From a checkpoint of a small rotation predictor.
Data: trained on photos of plants and fungi (iNaturalist), 90422 training examples.
Rows from block 7 of a small rotation predictor, named by matrix and row number. Rows with one number belong to one neuron. Each number is 128 + 32 x the weight over its row's rms, rounded and kept within 0 to 255. All counts start at 0. Numbers have three digits each. After the name is the row's rms in percent of the matrix's.
After each neuron's rows are labels from the 100 images, of 14976, where the neuron reaches its highest value: "peak at" is the part of the image that holds the peak. Only what is clearly more common there than usual is listed. The data: photos of plants and fungi (iNaturalist). In brackets: how many of the 100.
# fc1: MLP up (model.blocks.7.mlp.fc1.weight, 1280x320), inputs 160-319
# fc2: MLP down (model.blocks.7.mlp.fc2.weight, 320x1280, transposed), outputs 160-319

fc1.417 097:106052188114130178126135106101135142178119138123130078124188119130139086202109126137092163149064132064113124146147098098179168085196080117096115112168114103157154167096136151136120131120106120134156175122149165107155102101155134102072141126158199075118163072139105109115093091176109121110159152145147101087104124063111123180138102121166132095130105115160132111122083170153126123089194137142091094092047122197167196117085111113052086126141173121084130038102123126121154193163156135
fc2.417 081:138140132142142182137162114184105141116087155181131087134121140068089139128125118086124147100135190096123106091081148122079152104131143121240123131195122190126134082148122182118130112110114118077151084133190132137170121123124142152079120074143184121126128111110141097135151096127141153192158186079120067165098127144144165108196126164136093121146044155144152140088122124124154146093016111133144065119165128099122102098108166122124149135134188107057123164162121174133067182165121132
peak at: top centre (38)

fc1.340 109:119103110127090109134145100180168095129148094119118146162179074065159154161129166201213136069128154111183177170080149099083190162159125137115108166115154157130147091085159194149111094104103173131131159141088151108138158101168112138099136121110120118050130106138111114117097116133163090079118184176197113126149126182183093102164148093107108136137100066218125128112136136135147151141132153110176124115092116090165098125110122140137142141188078114103128173118106045080112116164138121
fc2.340 119:127137141140158112161145196102075190143134163104114147099165153103130104203162123121112079132083152129081129150122146191140086127077148086115115149117199115119111129165108119149074163116121123104097137113103102129112082078125128116101131101129097124162161112143122162071092094118107162133115070091049144146137163129093081162092134091174148121148101161160091137132090118160142116134106109153121105135116102197072069141104180132106173108151087122131148125174137153105114120096148166
peak at: bottom right (36); top right (28)

fc1.243 096:125059113091157115190109067119092133116111140166084138092107121152152100133147169114146138112141103088079118103137117117157123126087093155203204058107135089160107148085107104068143107159105072159177147152118162164186125127137128155098144160106140110122134165165088135160114060180157136163132132113139108134096136082148122165168081156180119135089145176113136183142134119175130127081091066136137111119065116153111127130133126128134112149106151150101072001139167120100109100179103138
fc2.243 083:128113132076118087086123115137075091169193148075109105135106146131143151111100183123065135166149148150118070121116168102113109097132157104148134162120151136133133111121123088125109123128155160143081107159167125158145170146128229132135116156107115125113133019111108158136134094126080093132234132110145135163180112078136132125155153155135068125067153082132171116133091081127128107084134094161077138143127153171104116148188125130185169061086096181119159137118139107150058147139115213
peak at: top left (82)

fc1.64 091:065155142043167097131157174141116112125140080200119124100142130095104174150104106110166186129134077159113127153076124133160152140137143130207124126096132135071157109141154102146122148183131209131158106132107173125148046100079143097122144204132123121132113143075168140186133142138083169145103103085102134138099142003105175060156094151166139135113136186128087132073135127179142126094210084171071131148132156080109095110074161103136146166147145111123184118144097133129115100108089080
fc2.64 087:078131115112108097106117111127127149130113167042123067111172106116141170114134176141157175126132096180170083160147144026105141129140156128165174088083085116126160128102128084131106115133082109099091107139133106082087128122107081157133136091119020117133098136119139254157152136155146118067158092063149120108119102174156131135119083106117094127037156149113131129134115139139151138085136077081120124145109124187170136127098121076174099155144109165053090162124123028129145141137119076
peak at: top centre (30); top left (29)

fc1.630 099:111107152043142152145104139171105129113103057119151162157138106066165121150120215146135189108105050121180137144184123135150101202123120157155114108122120152159161105114148077116120122098124127110123109116123175116065090165129137185073174110151127089124181114166116108115171211106192149179105125076125134153080087131126157167076186159180140120074197144132103164114093152082121083113147199145120136114096114111154148107114140155193120107099143091130114076093099154132116073159059137
fc2.630 090:146144155113161109149201102136132124118130156083122100162117162139145154114099149103118158255100172121111035166045101108149146135151097161170130150067131136165099150179135180147132114114093151120070190101169117179099155145178127107111125133106077177116131087096101176124113128108090108088164109091124119162079163126151130143181057141126107178154118140141138098111094060099144130093096094122096135117112157199107127136174134105148093150115096168086166141106116097142117094124126160
peak at: top right (40)

fc1.750 088:100135167113155129100152100156125163122187089149088090127229127133180137137113182148103204095110092138131062104115054103095171103156181136124117172081144117146142113072135134155119117095104088101114093123123123112151149155134149179126153178126172075084151107142095148108151142147183125122159164056108157161113196152105119159125142109080140124103186144178090148105097123096143139106131127143129163143097176086139081159147181123119129133132155127156133087121092084135130067111108159
fc2.750 079:124097144180119127123129116100145135074123115018156177142200164157073131123130154104171144142137121175164124155104162094155126158147091143091092102092102131144142146119115157145117104134116131156113112134128133096155127134139176100106151076122000149102105103120146243147151127118109156026146124106138141121175136150155130184100165139120118095117125101058110085146119113118148111123171162110143100095032142217117146154175123131135135150107145117136160143106136151111146070078134127
peak at: middle left (63)

fc1.704 107:073113172110163142132157177101151065149122089137098116099106107099117145117131188117161152133114115143128088121136169104084117073160147103113125091147153091162230127162124098175178050078158096158143155132144218139112104153127157143098134110137169142103194133108147119127115118139137164120130217116154049092090160193106110099093107168162150152145151096076142215101146127156142099147140134123161113122174087147171137118133117140168091125158129209117069085190110117096134125127134135
fc2.704 100:178139182104185165107132167149066144144161139170098093176072131160143163156109158115102144117102135065057120111137170146066129103138137128136177158098148108185059122119134146183131152083160120136128189111102139163139081142157133182139066196149167186174161123075089071075088102063104180177153140102101118156133173089101155143184112154145103141082150103116121149121099139096111149124096136196081127120098137112089107113173184142168144124212133085139166151133096114128115142140111170
peak at: bottom right (50)

fc1.174 101:096112122144106133122100112048134141129151146150103170135080121170132196148087142172125155130059135145154149151119126127171116111118136131140103187087116121136100149173138113152131108117142103089120141095154112129111123102134130063145165059206111118135116094123094137078143141105127144117154137156151111132152077086163166133127162087149085141142173136097158068170185093078183139128141133143178142174120097111149108160154068147164154183058102138110092132146159076119106147130110075
fc2.174 096:164113109164146133176120128138124102109114132000087144128101092158111125166100113111123100129096130130090129130158154172131152127141158127100166127134142151122125111147104081100149094096110147141114131132119144120129150102099127149152137150137000105170172155125128255106084140127130117000103129146115136127102115113125123097125109156110128140138129087107161178095114152127121133127192146163157109131141135255117090140119139160109106157151117128129106120151126139171141136006106112
peak at: middle left (31)

fc1.251 100:093147138115115189115108149096139169095180165157086122108086140092242080089153131123134131167078140072139113121109087122184093110137085149146147156103193165131070163141114080140142078122082126106111068137153169149142116155168093130139115119168111092123087142079124096128140113119136072129157168103113149135157104176150157132119165139135123163089089132119158137139109067133102130126219091089190119094130100132176165111116168150094117136092164079101116022151155060137146100163184095
fc2.251 079:119154143097161161073193113136142084166066129140089112154150139105124099115120144103160076187101093151101073125062130107096109117141219159098183098082134174153095124167075084147152119115158090049154112115151146048147106130138167165130111065130141168157136089089166114120108181088130138132127097112147091122216134176142106091138129152162139151168102187120118150115147130109112183128022079106093103148175148102078123146048171119151134045124095114167168208162132126135116107122130157
peak at: bottom right (28)

fc1.150 108:104102130118174092122185155155120151074129093113072139186113113153182103122132173068105145172100113137185182096099122184062118160135147156153143089127143177053092107148144098071170178120150167184132124158092175135174155190144141161103149111101096111140048186105114131188146091134115116137090147078125228140186145128148096144134078123118175115125133148102081161167114076125101162114157165129154087080140144123169129119103098169131130126140089097208139140132116130169088101165107138
fc2.150 086:181119132179155122194108109064136136148191141110089152163136132150143070172071166123076180151115128174099152043169137130111180178162136133077127162146166088150118192097156191120137090098111194082123136136100118161147163143109066113119122146154135122117165113124111111119109160084080137147154126115115113143106105140107136143048144150114170160106099119109152131148116158089070102131194127133162063130089086131131112199111178152098136152141146125092123094137166119177158157107122168
peak at: middle right (33)

fc1.133 104:106152148138187128114134166072163121134136103099119110145113128118164140089159144135078170153107122130132061125120035120160096115132185132183123114119093138136118124136153084131105129159131204090129115169163157134115059152111066071140114118115116152153113121123087081082139145131090136151095114179101114057082118188164112152138135113154114090112145093145192158154131118159139179116130160080123092052084125144095131132112120107178105120095136068163168118154137080092184175130143134
fc2.133 137:186089116090145120174123053137156106126130109175108128171146087092137160083059126124134130151125128143140126123148088089134176112199115180121116135150083071164142152154094164090192147096107178127181151134087144155172156136108136094110145132127215118131148158104120038162114192094109103190155161132163108148143070105125157115107128145116125176123121132136145168128137119067095166111143114171112153113139126079158148116107131157116115086124195140085104128098110162190148151177063107
peak at: bottom right (74)

fc1.71 102:107146057128162133130131109104170135128148125088105090162073127162173180170126134100132150110092159063137111150113108145176128191166075142205131143112117130157146110123162136097079064148116089093161130140121110100108173087182108074088196083119084167136130138125115133127139152075147173125157167139168134049140151160138129124161149137191104090124118148114128105116197094154144191085159119150255131103146112171129079110111129131105110155068084137095164139143075102055103142109165088
fc2.71 105:132141091167134129146162104142108122158083132026103174149067072129130167137118118131161095152127130134152094078123161154100164139155154147149177108168075144142146099135080113104174076121135136129118141113155140113120130117103114122123130096106007121158125136129169255141118089141168087025112114151139097146146107115138122098118117123116142165199102105080169167111090149098131131127156180120117120111119148230140144088128095151101118131138127095152092141166092147165175153075091065
peak at: top centre (44); top right (43)

fc1.721 100:066131105107135150084127104109149146117169111142077106141047138133180176119142127143138131169087110065109133121135122086197107166142132131120156172131117077150137144168157128124100142126166143079116129137126213087141162110166120091161156035160126176177099171051135113111143102125127162155130166178136152106156105144078175163159206130153111118157173122127085109131117086144132181192182132119196111106165085113132096086125087139086132117099087151108140119150123087142128159162092158
fc2.721 101:120100100126159159135171063159050147167165146101100165177086149097120145150066134113160121159104136142110092098106160153116192108184149170140142121152102154160131140166087146094180083080136165147153171140135150095139143116112106118142155097134117112131178128109147187135085133100119105107114148118140089163159069111141144074111134133121187186168108158128159167102100165059137168134145153123157149150152104169138113108086157160121150194135074117141087108160137163194123161111056135
peak at: top right (28); bottom right (27)

fc1.648 100:143053067147113105110179146125179171150130152113107137160090138134117082119103132088102116167161151105131119123166083179198122065126115145126062141118183141153140178133145099110085045150131073130186116128182126168032148132119135073104039142151143143136101123118122096127209098108127108128111144223145115080120143151101062144151068126119098139161066126157147184119142130159148143076154141076149113164114119147177168178143109072126107119111109110145093131201084147126140117156109130
fc2.648 082:161137170105113132150145137143169060095155089097155126156096155145094189106144158115130089110164180142159060170138165160124144142133181145086173120088118112161107122118111137165154127147140111163145120105143158138082094175158147146125084142104085188166097159087154153157130114098119184128142116185151100162131153067072080130178139207139103088111159104178142084080115145102087141126049156092095104136065171181128157110160156135140104140129112120137188096158123111105115197153136145
peak at: bottom right (27)

fc1.394 095:089113124044132173170055144118196157045165100096039076111181120069070114111093107171156155140105106085176160160147120122198162148125099130122107159112095078132138241120106148087038113164109116089160151086128154142085127106146131102088133123164167088104078101142131129156130094098102184122121115157162132114109115091163137120142132068139103130126142115111140076085140095151174092132218093123178077113139088099084134165098133131139145146096140107100165134136160150097081126158143105
fc2.394 086:147120091145100171162133126124121157166091137024107169101100091115156140150117109126099068133160197126139116072170168138117137135116146095169146139173125144099169110150159170099121145128126135143116105139134137148119128125099118105112152133152000069128138162155133255133120163149118104045125106189131132101094115143141148135122138126085103124156121121122122150130103082165118113133129166134151137127117165223135102095077143168128182144119153117168107082143132225142100132089119128
peak at: centre (60)

fc1.317 096:091139154101131137124156160116150136154128064162172136161116056101198132096153133173147091085091114102114090127170160152088138164167096168165180109134139200127164139097105116075166115120134128133130139124073169145132187125141162146147157130117111144184108150114134059113119093086139087087175156119159148142216133099130139094119122111161101070119071158105177208138120132117146129089153102152168086133179119088143144081125103146077085119150153137107106066155103119113110149134145168
fc2.317 103:164119166134164136110162177095126192139117106126119110122105156199077104157136143156109136106100087161096095156111084177097086176104142106158094129089191107125091139093135160168092112118146140113150151093144122156129056111152057193169095130165129141154141048092100131093110111114113171148105102074108145134136152169082089150086160098206125080119096135128101155118097218140144116159090131104096105117166124151120091145107124159121157150174145155101158119149114069110128123114168139
peak at: bottom left (86)

fc1.460 102:168148147096139167165104120087150128167136212095094160162126131094151127063144120189138047136131173122094109095202163136148071089116187155113140127156094107127118163069070194115118108153076094116142099153144105156136119122131138145106102165157148134143137116199148115130152072152117117139213102120158076134103124124144101195134085106108151176135114094162159137107107146110168146109103171133129144129121148163130103165128158097111129086121114143132058047131119191123088155135145133
fc2.460 088:164101098115066158137142098116150112072164101074115101110085138150113076071136099109105125125195170095195107108166200088107105138134134110121160156138113070098187108095131173097128079158182157085143099163160162184144187167102119126153141143132089105119105112157136188197170126174102114118143101108146093118122109176035143138100158111099119143130077109177195096093094162145100125165107167134132106126100145184107144151156101147184178168098101135159150114182153184129060128155122155
peak at: top left (37)

fc1.395 104:116095151128151114088134137082095141176144177136149172113107104154131095095137179124050138162100136135152115148144077120129210139095122174071150064146124137093142127156156130156131106123128154141105174213158139105081057169100138110130134228114132102134153115157115126104159137169103113115109138135026154100147083108114117119084096100085172106091120142128115146158136204115118173100118100150055176132067156151122116126130103144154102144101140112126164128168126139133155103131086094
fc2.395 125:141088087142132124104126043118114136104169139096089083155137099108094150102062135120140153170117132106140118138123132132106201151204113179169105120132095078142147175097098153085166096088118166144180132168116151121111191121086108094130152157128107097128153156122168165167112130110118088100142146130146114128072051114143134152089155132101127184097116089109138146159143167074092145101103152125124178133144184129129143135116124164128122161123168146084114118120152137196087153131079136
peak at: bottom left (49)

fc1.49 104:127156167087154114097176178156176158116065161130107134156115159170148112146138149103105128159137120090131119149148146147159136104116070157161139116080069071128131179119111143099193140213100119155119099161058141103164136122116119106122119159078108120134231159143140120098122144054111047124063137124100134128159094056144146060173152146163164081129094154131185134126168103128152119107103170114137151119138121153133132114219134139033139094098170130134170084091138133084098194119145152
fc2.49 102:108142111147076135110167151111140117153147133053158141069100108184156163140154158108128122076177123113176133102146130123148075112081113074096100147172139154077181100113175110128084117161099104157065114143126080152108143106126110140170130149120044096105097087173154223146176122192140111109124144147132150100124129126052161153126151143142118116116152149157079123109120120184155080130105130096126161109146136197133112127108089101125167090109119145182114105154155157094124126129156130
peak at: bottom left (36); bottom centre (30)

fc1.328 111:174123133075068146110151145116143151147149136177159169086206122146186101150134154134110146149107098111124184123112167143138094128098108121089115095128161196146157139156121093116109124130171105139172130093095176071094119126182145171117208083139153064092117126122142095154130180102156117159119105153141180131143142109158139149108170125149109121174185117125119149115113134099051112154132135142135128186121145158188127140166109122107105172157155069137083034150121121169131098103131186
fc2.328 126:133130176140192150123160107140116128145104146126125122217157198076091144117075122090102111137080173106085121096069119098091178114181134176133109116163130159205071173086109170169176142083163134155144142114127136135162122154177087157146116092129125194172145083042100122117075166033074136109152148185128135141145133103158169165116141123151088151115137147147121101121097173048131180107074129101154120136137114132126141164171190116155138121140104144124185135139111156141082166104091171
peak at: bottom centre (50)

fc1.11 102:139101177099145177121128174119163082093101121155137149132186082148137137091074146141143143153126127105116102123110100116088186092126093142108090080104116115102145092131099145117143102198143156116091147140141152163110078076190133177156141169109094146120150157168088128168121143161104107134116116123158097075139119115144118150150102117149047101149126113174156135098148103165129165096086152166158102082142133077098138188059069208145111138168192195041191077199128086186127187136158128
fc2.11 103:183125135155097109085134143098156167146139156048143099108163099151098161127154128110135140113175147143173110068154132108151138161106159087135105116153115123108162156104177147155091113163100097138103055140118073144065109145144066097063144089123041127094097133146119214159176158142107094113126084139133172090100140120128142193094158079166142095161106165099080109114120077159140099116154115147186110136118138198122131154123134145091152135117205103100127082176159158096096147139149148
peak at: bottom left (67)

fc1.682 098:128136178112195130100096139129133151142139138112102049116153168103124091114113127173072121099087099099130147114159099194078153088088086110145140110102129164103117153133156119167132192131071110139129152131131148165109114116117151119091082137118106101176138125224087122149123064149149096151191125136157174115074130099118154114135137126120109120151119189106081164142123155129153102148112160078141100121090180143199121144056091084082166143115157076104135117106179131112134158100070157
fc2.682 089:161114132115134107192100125092194085093130149128147113143139094151118143126145095154116171081144118189099202104158167116201136160120112125077042109143158075141116149083174121161095175131048098162114135114108087108133119116111103158137144066095099144087128082135136143121136187099132135130097161092104139140146155104128063112110177136101083110193129135172060160162187154112075103057161072115162151101132105192150115140145108118085110076121153215129127097104158127124114156110173182
peak at: middle right (30)

fc1.646 093:179117087172095122110117157092100124091108091157089147116088109193133046174171170114163201120075076130161148159124101097119070097103140158138111090131130129146133127116082052155169100092199092144125094132137144131128106107160139087194112086106117128155124103192105112181089138096111120187083125088138133149106112113123160145097158100153114131108195152129082059118128156131127092148118085124087136109118176125132144165151158177127111234128124111102140149160117085143151077137090146
fc2.646 078:127138104136105156143103109112177105136133122098123117087187093201077078164154114114166133098135111174133136113122132146112132130097177084109035109184154103095176103180166180102086123110122118083115039151125075106172095070110092108085137035112110075115138126165158171118119159153106140169045154161087168123119104107195049125136141119116142113202145167074098153107173154153126131073131116150126184099097132183100074114096133116078095111099103095156138119103150131148127167137147147
peak at: top left (63)

fc1.603 100:112120159136189098142168150088122141174116184152146151185147133135144136137149133124162110134077134151144184117151169162166139105184133129202108121108102162147123146131103100126119116130118134160115113182147073126155136174140117122098136131153132123168168175131167126145094139183098169132170120123096069116068169091108102086133154111166130168066139117155137131065091157153141096144186110131129087168067095172081199121059148107118148113160150164135091074107051172158140095158129125
fc2.603 084:136136090160074178153093108149113132127177152059137112090092140184130115100125137135122108147185111154193154155097110117095106119119143095136161127063090087091171142115143144107103130158161144128113101171161157154099149133110144197134120153116044106150101130131133235181172075177106117094148116081164139135131099104091177067149153179093127080098115091141162112130131163157148107157096156125062145139119143197102124145135091109125125116109129164103137155071161109117081130136125128
peak at: bottom left (65)

fc1.378 102:129123129098117086052115131146153156132141125121108062158157126150136143137075142115124181111145131064146064094164111086104144114111165139094186098123105105165127082129162149043079109061067145106183141163110203119170080113135157154162123115117164117115121079092148102135144126124118114117130110114150180166154106113138147126178120114178085105162166131159130118125147069108121115103071135102171175101132084091063116106156125109165151103129133135143178101153102117167131186139119156
fc2.378 090:147115076099081143139097100113133105087145105138174125115141089085123122117131121147146124125192130103199147085129165129142154139139107111066097108121095128101200159092146140101100130154104140119100078172019121116142111124094119081130182103129162087095101146141137145183183090167088096203109120200141135089128106112173157106108168059095116124168129083088100112146170116153106085114153170097160092101110137114128127111133106140142109144070158077112145125114150134119069131212133131
peak at: middle left (51)

fc1.591 096:154122135110073116123114151143164094133132137096056081119111160124119126055140139131164104154095182100119119141105131152158149199099201077138178143137186152139179068123147169103112189116145112126123149079085104091135095072107115135103173166096130095119116116159140105157090090164220161126094087167117164121106127051147088139110104160170082085151185113118076096105139114121104146118130184115202164153086160186181113158133091136116132178162115118080092135142176151131165122094097171
fc2.591 108:101131188195187100116083178111150107130117170144114127168182137115067140160124133082100137113071085156053178086138134125166130129119096132073036128169184079174078144068094115182088172074102115117144119093070081134125104108163092124148117144119143178156160152078112096081065113055130144154141124189082152147146186101141104199102130124143134128130177095176104153098097136087133135126159154142156104124104133111119087156149185116095097116165162190142161102108095133104107136091126153
peak at: top centre (36); top right (35)

fc1.632 093:107163144153136066139213160114132160152126088176139151143081153221171129174166173152126155153087123177153102092122082164030132089098142156145137117148122149057130105113115087117195118141208163116131118142128131134102085073187151113164148119105090127135085172148148143128150087174114084167027151108130098136113108119145101116092124086167133130130130146147137101194137141096141124149098096120056117115115111144140140138176087212120090140123132113147122150119140075124142113140132109
fc2.632 088:099110107159127138137108120088149090125147145021088077113124096168107095185112155126165155090103159167102109119096114105124134136130151105032097114125157102101156094148166122093097140093125148066135097143128121129129135088085095127104142092115034082154168114138151245115099134146125116059081165145099111108096101101110111126126155180133162094175136117117135138149127161138147137138181170173159174158094070229101069122124159130103085163134122127170123201148183109167108159079135151
peak at: top left (40)

fc1.36 103:191162165119190108064059152072132121089111173135142097119121069124150073129075100174152158094100126058162131082172123087121161125161063142059152100053117118119138181137173120079121131125081128130144147145094183133167158066142128143139157141094094140207130100136044079122118101122147155083112165138209153140184095091128181107163129148125091071120103129166089145181156156141175126129115095109113112145120057138143152093183182170045109139154176123160130073132121114093067140123066131
fc2.36 082:152129141091125082154206169090159118135168129165130096094075092163130134147170125139124148125136079149110073195129144176054095159103146105139174093131164134113125095104130174156075090139086094147144119090143127139143087139128063147146097172139167115134114120155138083118147117138143137187140104093121141138179164104055124154050171114178090106107066132148114171155083127139121100113087085162076103084119118105104110132131084147098183083132154158153139086149152073098095082156154174
peak at: bottom centre (31)

fc1.82 093:149138131092103102088117159107131088113112084158179106081080152147214094089117118128074117157121131106085109139159088130127152200138096144145142096120163194158154160108117133067139153152117122129147123073130202132093110118133135163075081171144119121085107124114160132160080112156124127172106122132107156142132138095063127095203138126189134071044108165113095091085143131094133160123117118066174120137115081112144166208096139171126106129142107146060061059124191098160152110148209195
fc2.82 078:139117152134132120134100151165139047116092195030080136134116121131147153143118150110106031110157148116074107091116101147141097158117122092097067132168173161132101151083166112161120104132146121120130116149196114162132125107164130082127115155121023129102165043125096234105116130076100141056120158131110136149088122150102112103119120131112127141106134129169114136161136153128114110083137148087105142080137160255133104133155155119143137097134122079164129126152145088131105172066142157
peak at: middle right (60)

fc1.573 105:149122103156117117138161181108105087109109137137164129083089079095100143066176123094141167087127118059103154101127180140123082138098088161135060089166132118164127085120093096158082159151152148127131121172096114155145194146123166089086125160077148148187119170143133086074188139118085155199113167091121135113074131177093074150073068115119115159079097160099108087128100114167065157128122153082083120151136097141102161075120153144188131159166123088131179104143096206165097098150153098
fc2.573 152:107123123158091096120107202152131120135132123198147104066141094110140119143192097132166109064161118121153136098139143153160098112058086064117062106164108130085160079147155130155072150169103082142150084126100076068154105075107165094142128151130209098104091138170164052118163121158160112221106143123073115116151182126134069124166120128114140098152156132153074154154130109183133076083164128075134143070115113070123097123139100109097071136106112121170114111105132147066158180187163098
peak at: top right (64)

fc1.244 095:145150138103135142117075181088138127095154077114145113116122131187147097088149126182127137153048133125144130126104118106129130170091069087108157139093148138175156167150118088118201154176150164124139127109126165150119123075133169171140209118096094135118189089185110112131142116150180123087105171098170113100116157138157159090116192080165116133164197120117124181064087121133128118146144148141164050098093125101130101174152040123101059165124128059091076065139157125144174140102089159
fc2.244 079:120114182069133125134117166143136127150134118087154121138105130093125131123134142037139149137168121100104078104127150109133109095125081108186085116143162068137087110111160161194115138157114099100112165131129070169135107103171114177156102094116088178087111061119109178127162198086109109099124180155127109107160183155145143091156102107154163145152108167125118101117086128126103121062155077096124117085175106227131132152170110098156096162118129161134176139085133147080095119117175146
peak at: bottom left (33); bottom centre (31)

fc1.318 095:131124166088124106168166168141093145088094135158165128096201126168132123147105149130101092164141135148139132076128103138069127114099094095126151069196157197133161111096108144156146138122102139137103136180122155130149064145109122177122143158144081132148124157087128103148158089130111109102107130117156144138186132134138131100133062120137133102113092157096150103160174130139164134150176131134090188141162134133179183096144172129114099103156211108181100088094155155149163076130121151
fc2.318 091:129115108142158140136128101104150095135130132075072055144144088133088127169105087110184136101083133150070114141092107123094160183162161135145126110133146121122133088092106168097141116073103135096155162138121125120100096073096078144149160197180084083162184166121148185103085140115125139099094117125097096152171096120118127149122171193102108123107140083130112194132153217106170142118086145167109146137177150177131078100095137147101125094170164185094125199131168063179142101090099163
peak at: top centre (61)

fc1.286 093:152128144087096171125124180116103057096102086123106108124086154122132125095129141094175149147125132171116151139091132124178111144093131151119135131087162175153183178084133146111103127117129102128107157114124149168087147150119117200088095118158194099070143174173127161169156136117137166141090117135113101094087094144118072163163164192121060117099118118137137141067072149160094105135150174128121089121059086074139166148084081161098100112142090121097077109080159143103127099165089127
fc2.286 088:177120137130135159105105136120124075123166146000099170126158148141133120120109114154109074187128172126096194159164121120161110149118085129129107158116159076135112166131140150133113149126110147110101124126141144148100129130147128134126141209126000125138158132116085255111109140117090132000152132142102156153120125139119124118137129124123162142107119090160145128157119115131105137119155135101084157121136166248110110179128158132123129144127148160135133072085131156136102106033123156
peak at: middle right (37); bottom right (25)

fc1.381 102:136174107154152139140132183104127120120176140114085032100151171130092142106145146127110114121145118149105088113126111125141116130124089109084102069098115099077156106129150120077090164187089098209120098151081143159153126103154161109073171128156145061114116129209125105108210099127119085113133102111065151152078158102143108127107128126152106149139133169082110097141163092130172142125120180139125177118109094138126096152133137084051116125160178110114158159166120181128116179159169104
fc2.381 099:141146158151128109101089181183178195110104148141131123104144079086116118186172104063171104070110135118107080025132109088169131130083130120089171119189142114113131093093099174162089106134137109120146119077115080126110097092116079135137144085124144122136124147142125134105117123130136126164138146114063125146150185127109119139136215065159126066154115133076125158111101162147137124122148118127184118133127139166166098106090107124084205143155172094137102110135133154098099212124157118
peak at: middle right (34)

fc1.130 110:122106105133122121083134141080128107102144130102136100086162055123137080073119116126174149070124150130089129075107201099086130093165127170083110097144173111151143101126117147073069116133151152121160130200094148128176184123158110136125126157018154103103137154141123091122125138111125154134111181067067154109081123129133111202120111091131086155093175159102069100110104099137095146139060118123108162117134125088130108059111129133109106113178133135090198103154125156144093154167175089
fc2.130 167:102129125146083103156112169176136141100087149201172127082155096113132128110179076099154096077185102130173126069124102115148107117081112087114130077169074132092159087148182144144098166170080086103153111132136112063166135091121140132145156155088206112070083149167175033158190134172179100204104146120126105107119165099151098125175121110066137127159136139110106153137167121172103083087161128104155097073123103046147120082116116100106113125100118100116097123073113138070138166170147059
peak at: top right (72)

fc1.707 092:097123148129138135162140106116127093113125120138082138174092145177080119129134199151090177146114133086147167138101098082161138172093140087127086155130138055124165163120121144211146070079165095179118134149137138087107088101164184068154149119120138082075129069135106140192105144163102128106096124161136098157155103095126155130066139105116126142158144141120141073112116148110138085121156106152077124114096165106133109178114057138187116129145125120070117138083162107102181119110111106
fc2.707 082:137098098125145157138093122173144153114136166008089094121128122124131078157113110123152075088119128140091128163143161133135149156126166114115132118161149132112137103188152129100104128094110144119094099148160148120106099087104136138137152111126000093135168129131133255111093142141140132020097097111100135128131093118164095123179145152129138146166126151113141153136139161142133135143120063138146123156141113237111077105085166141118154161145118104098100155096151101171118140047107117
peak at: middle left (51)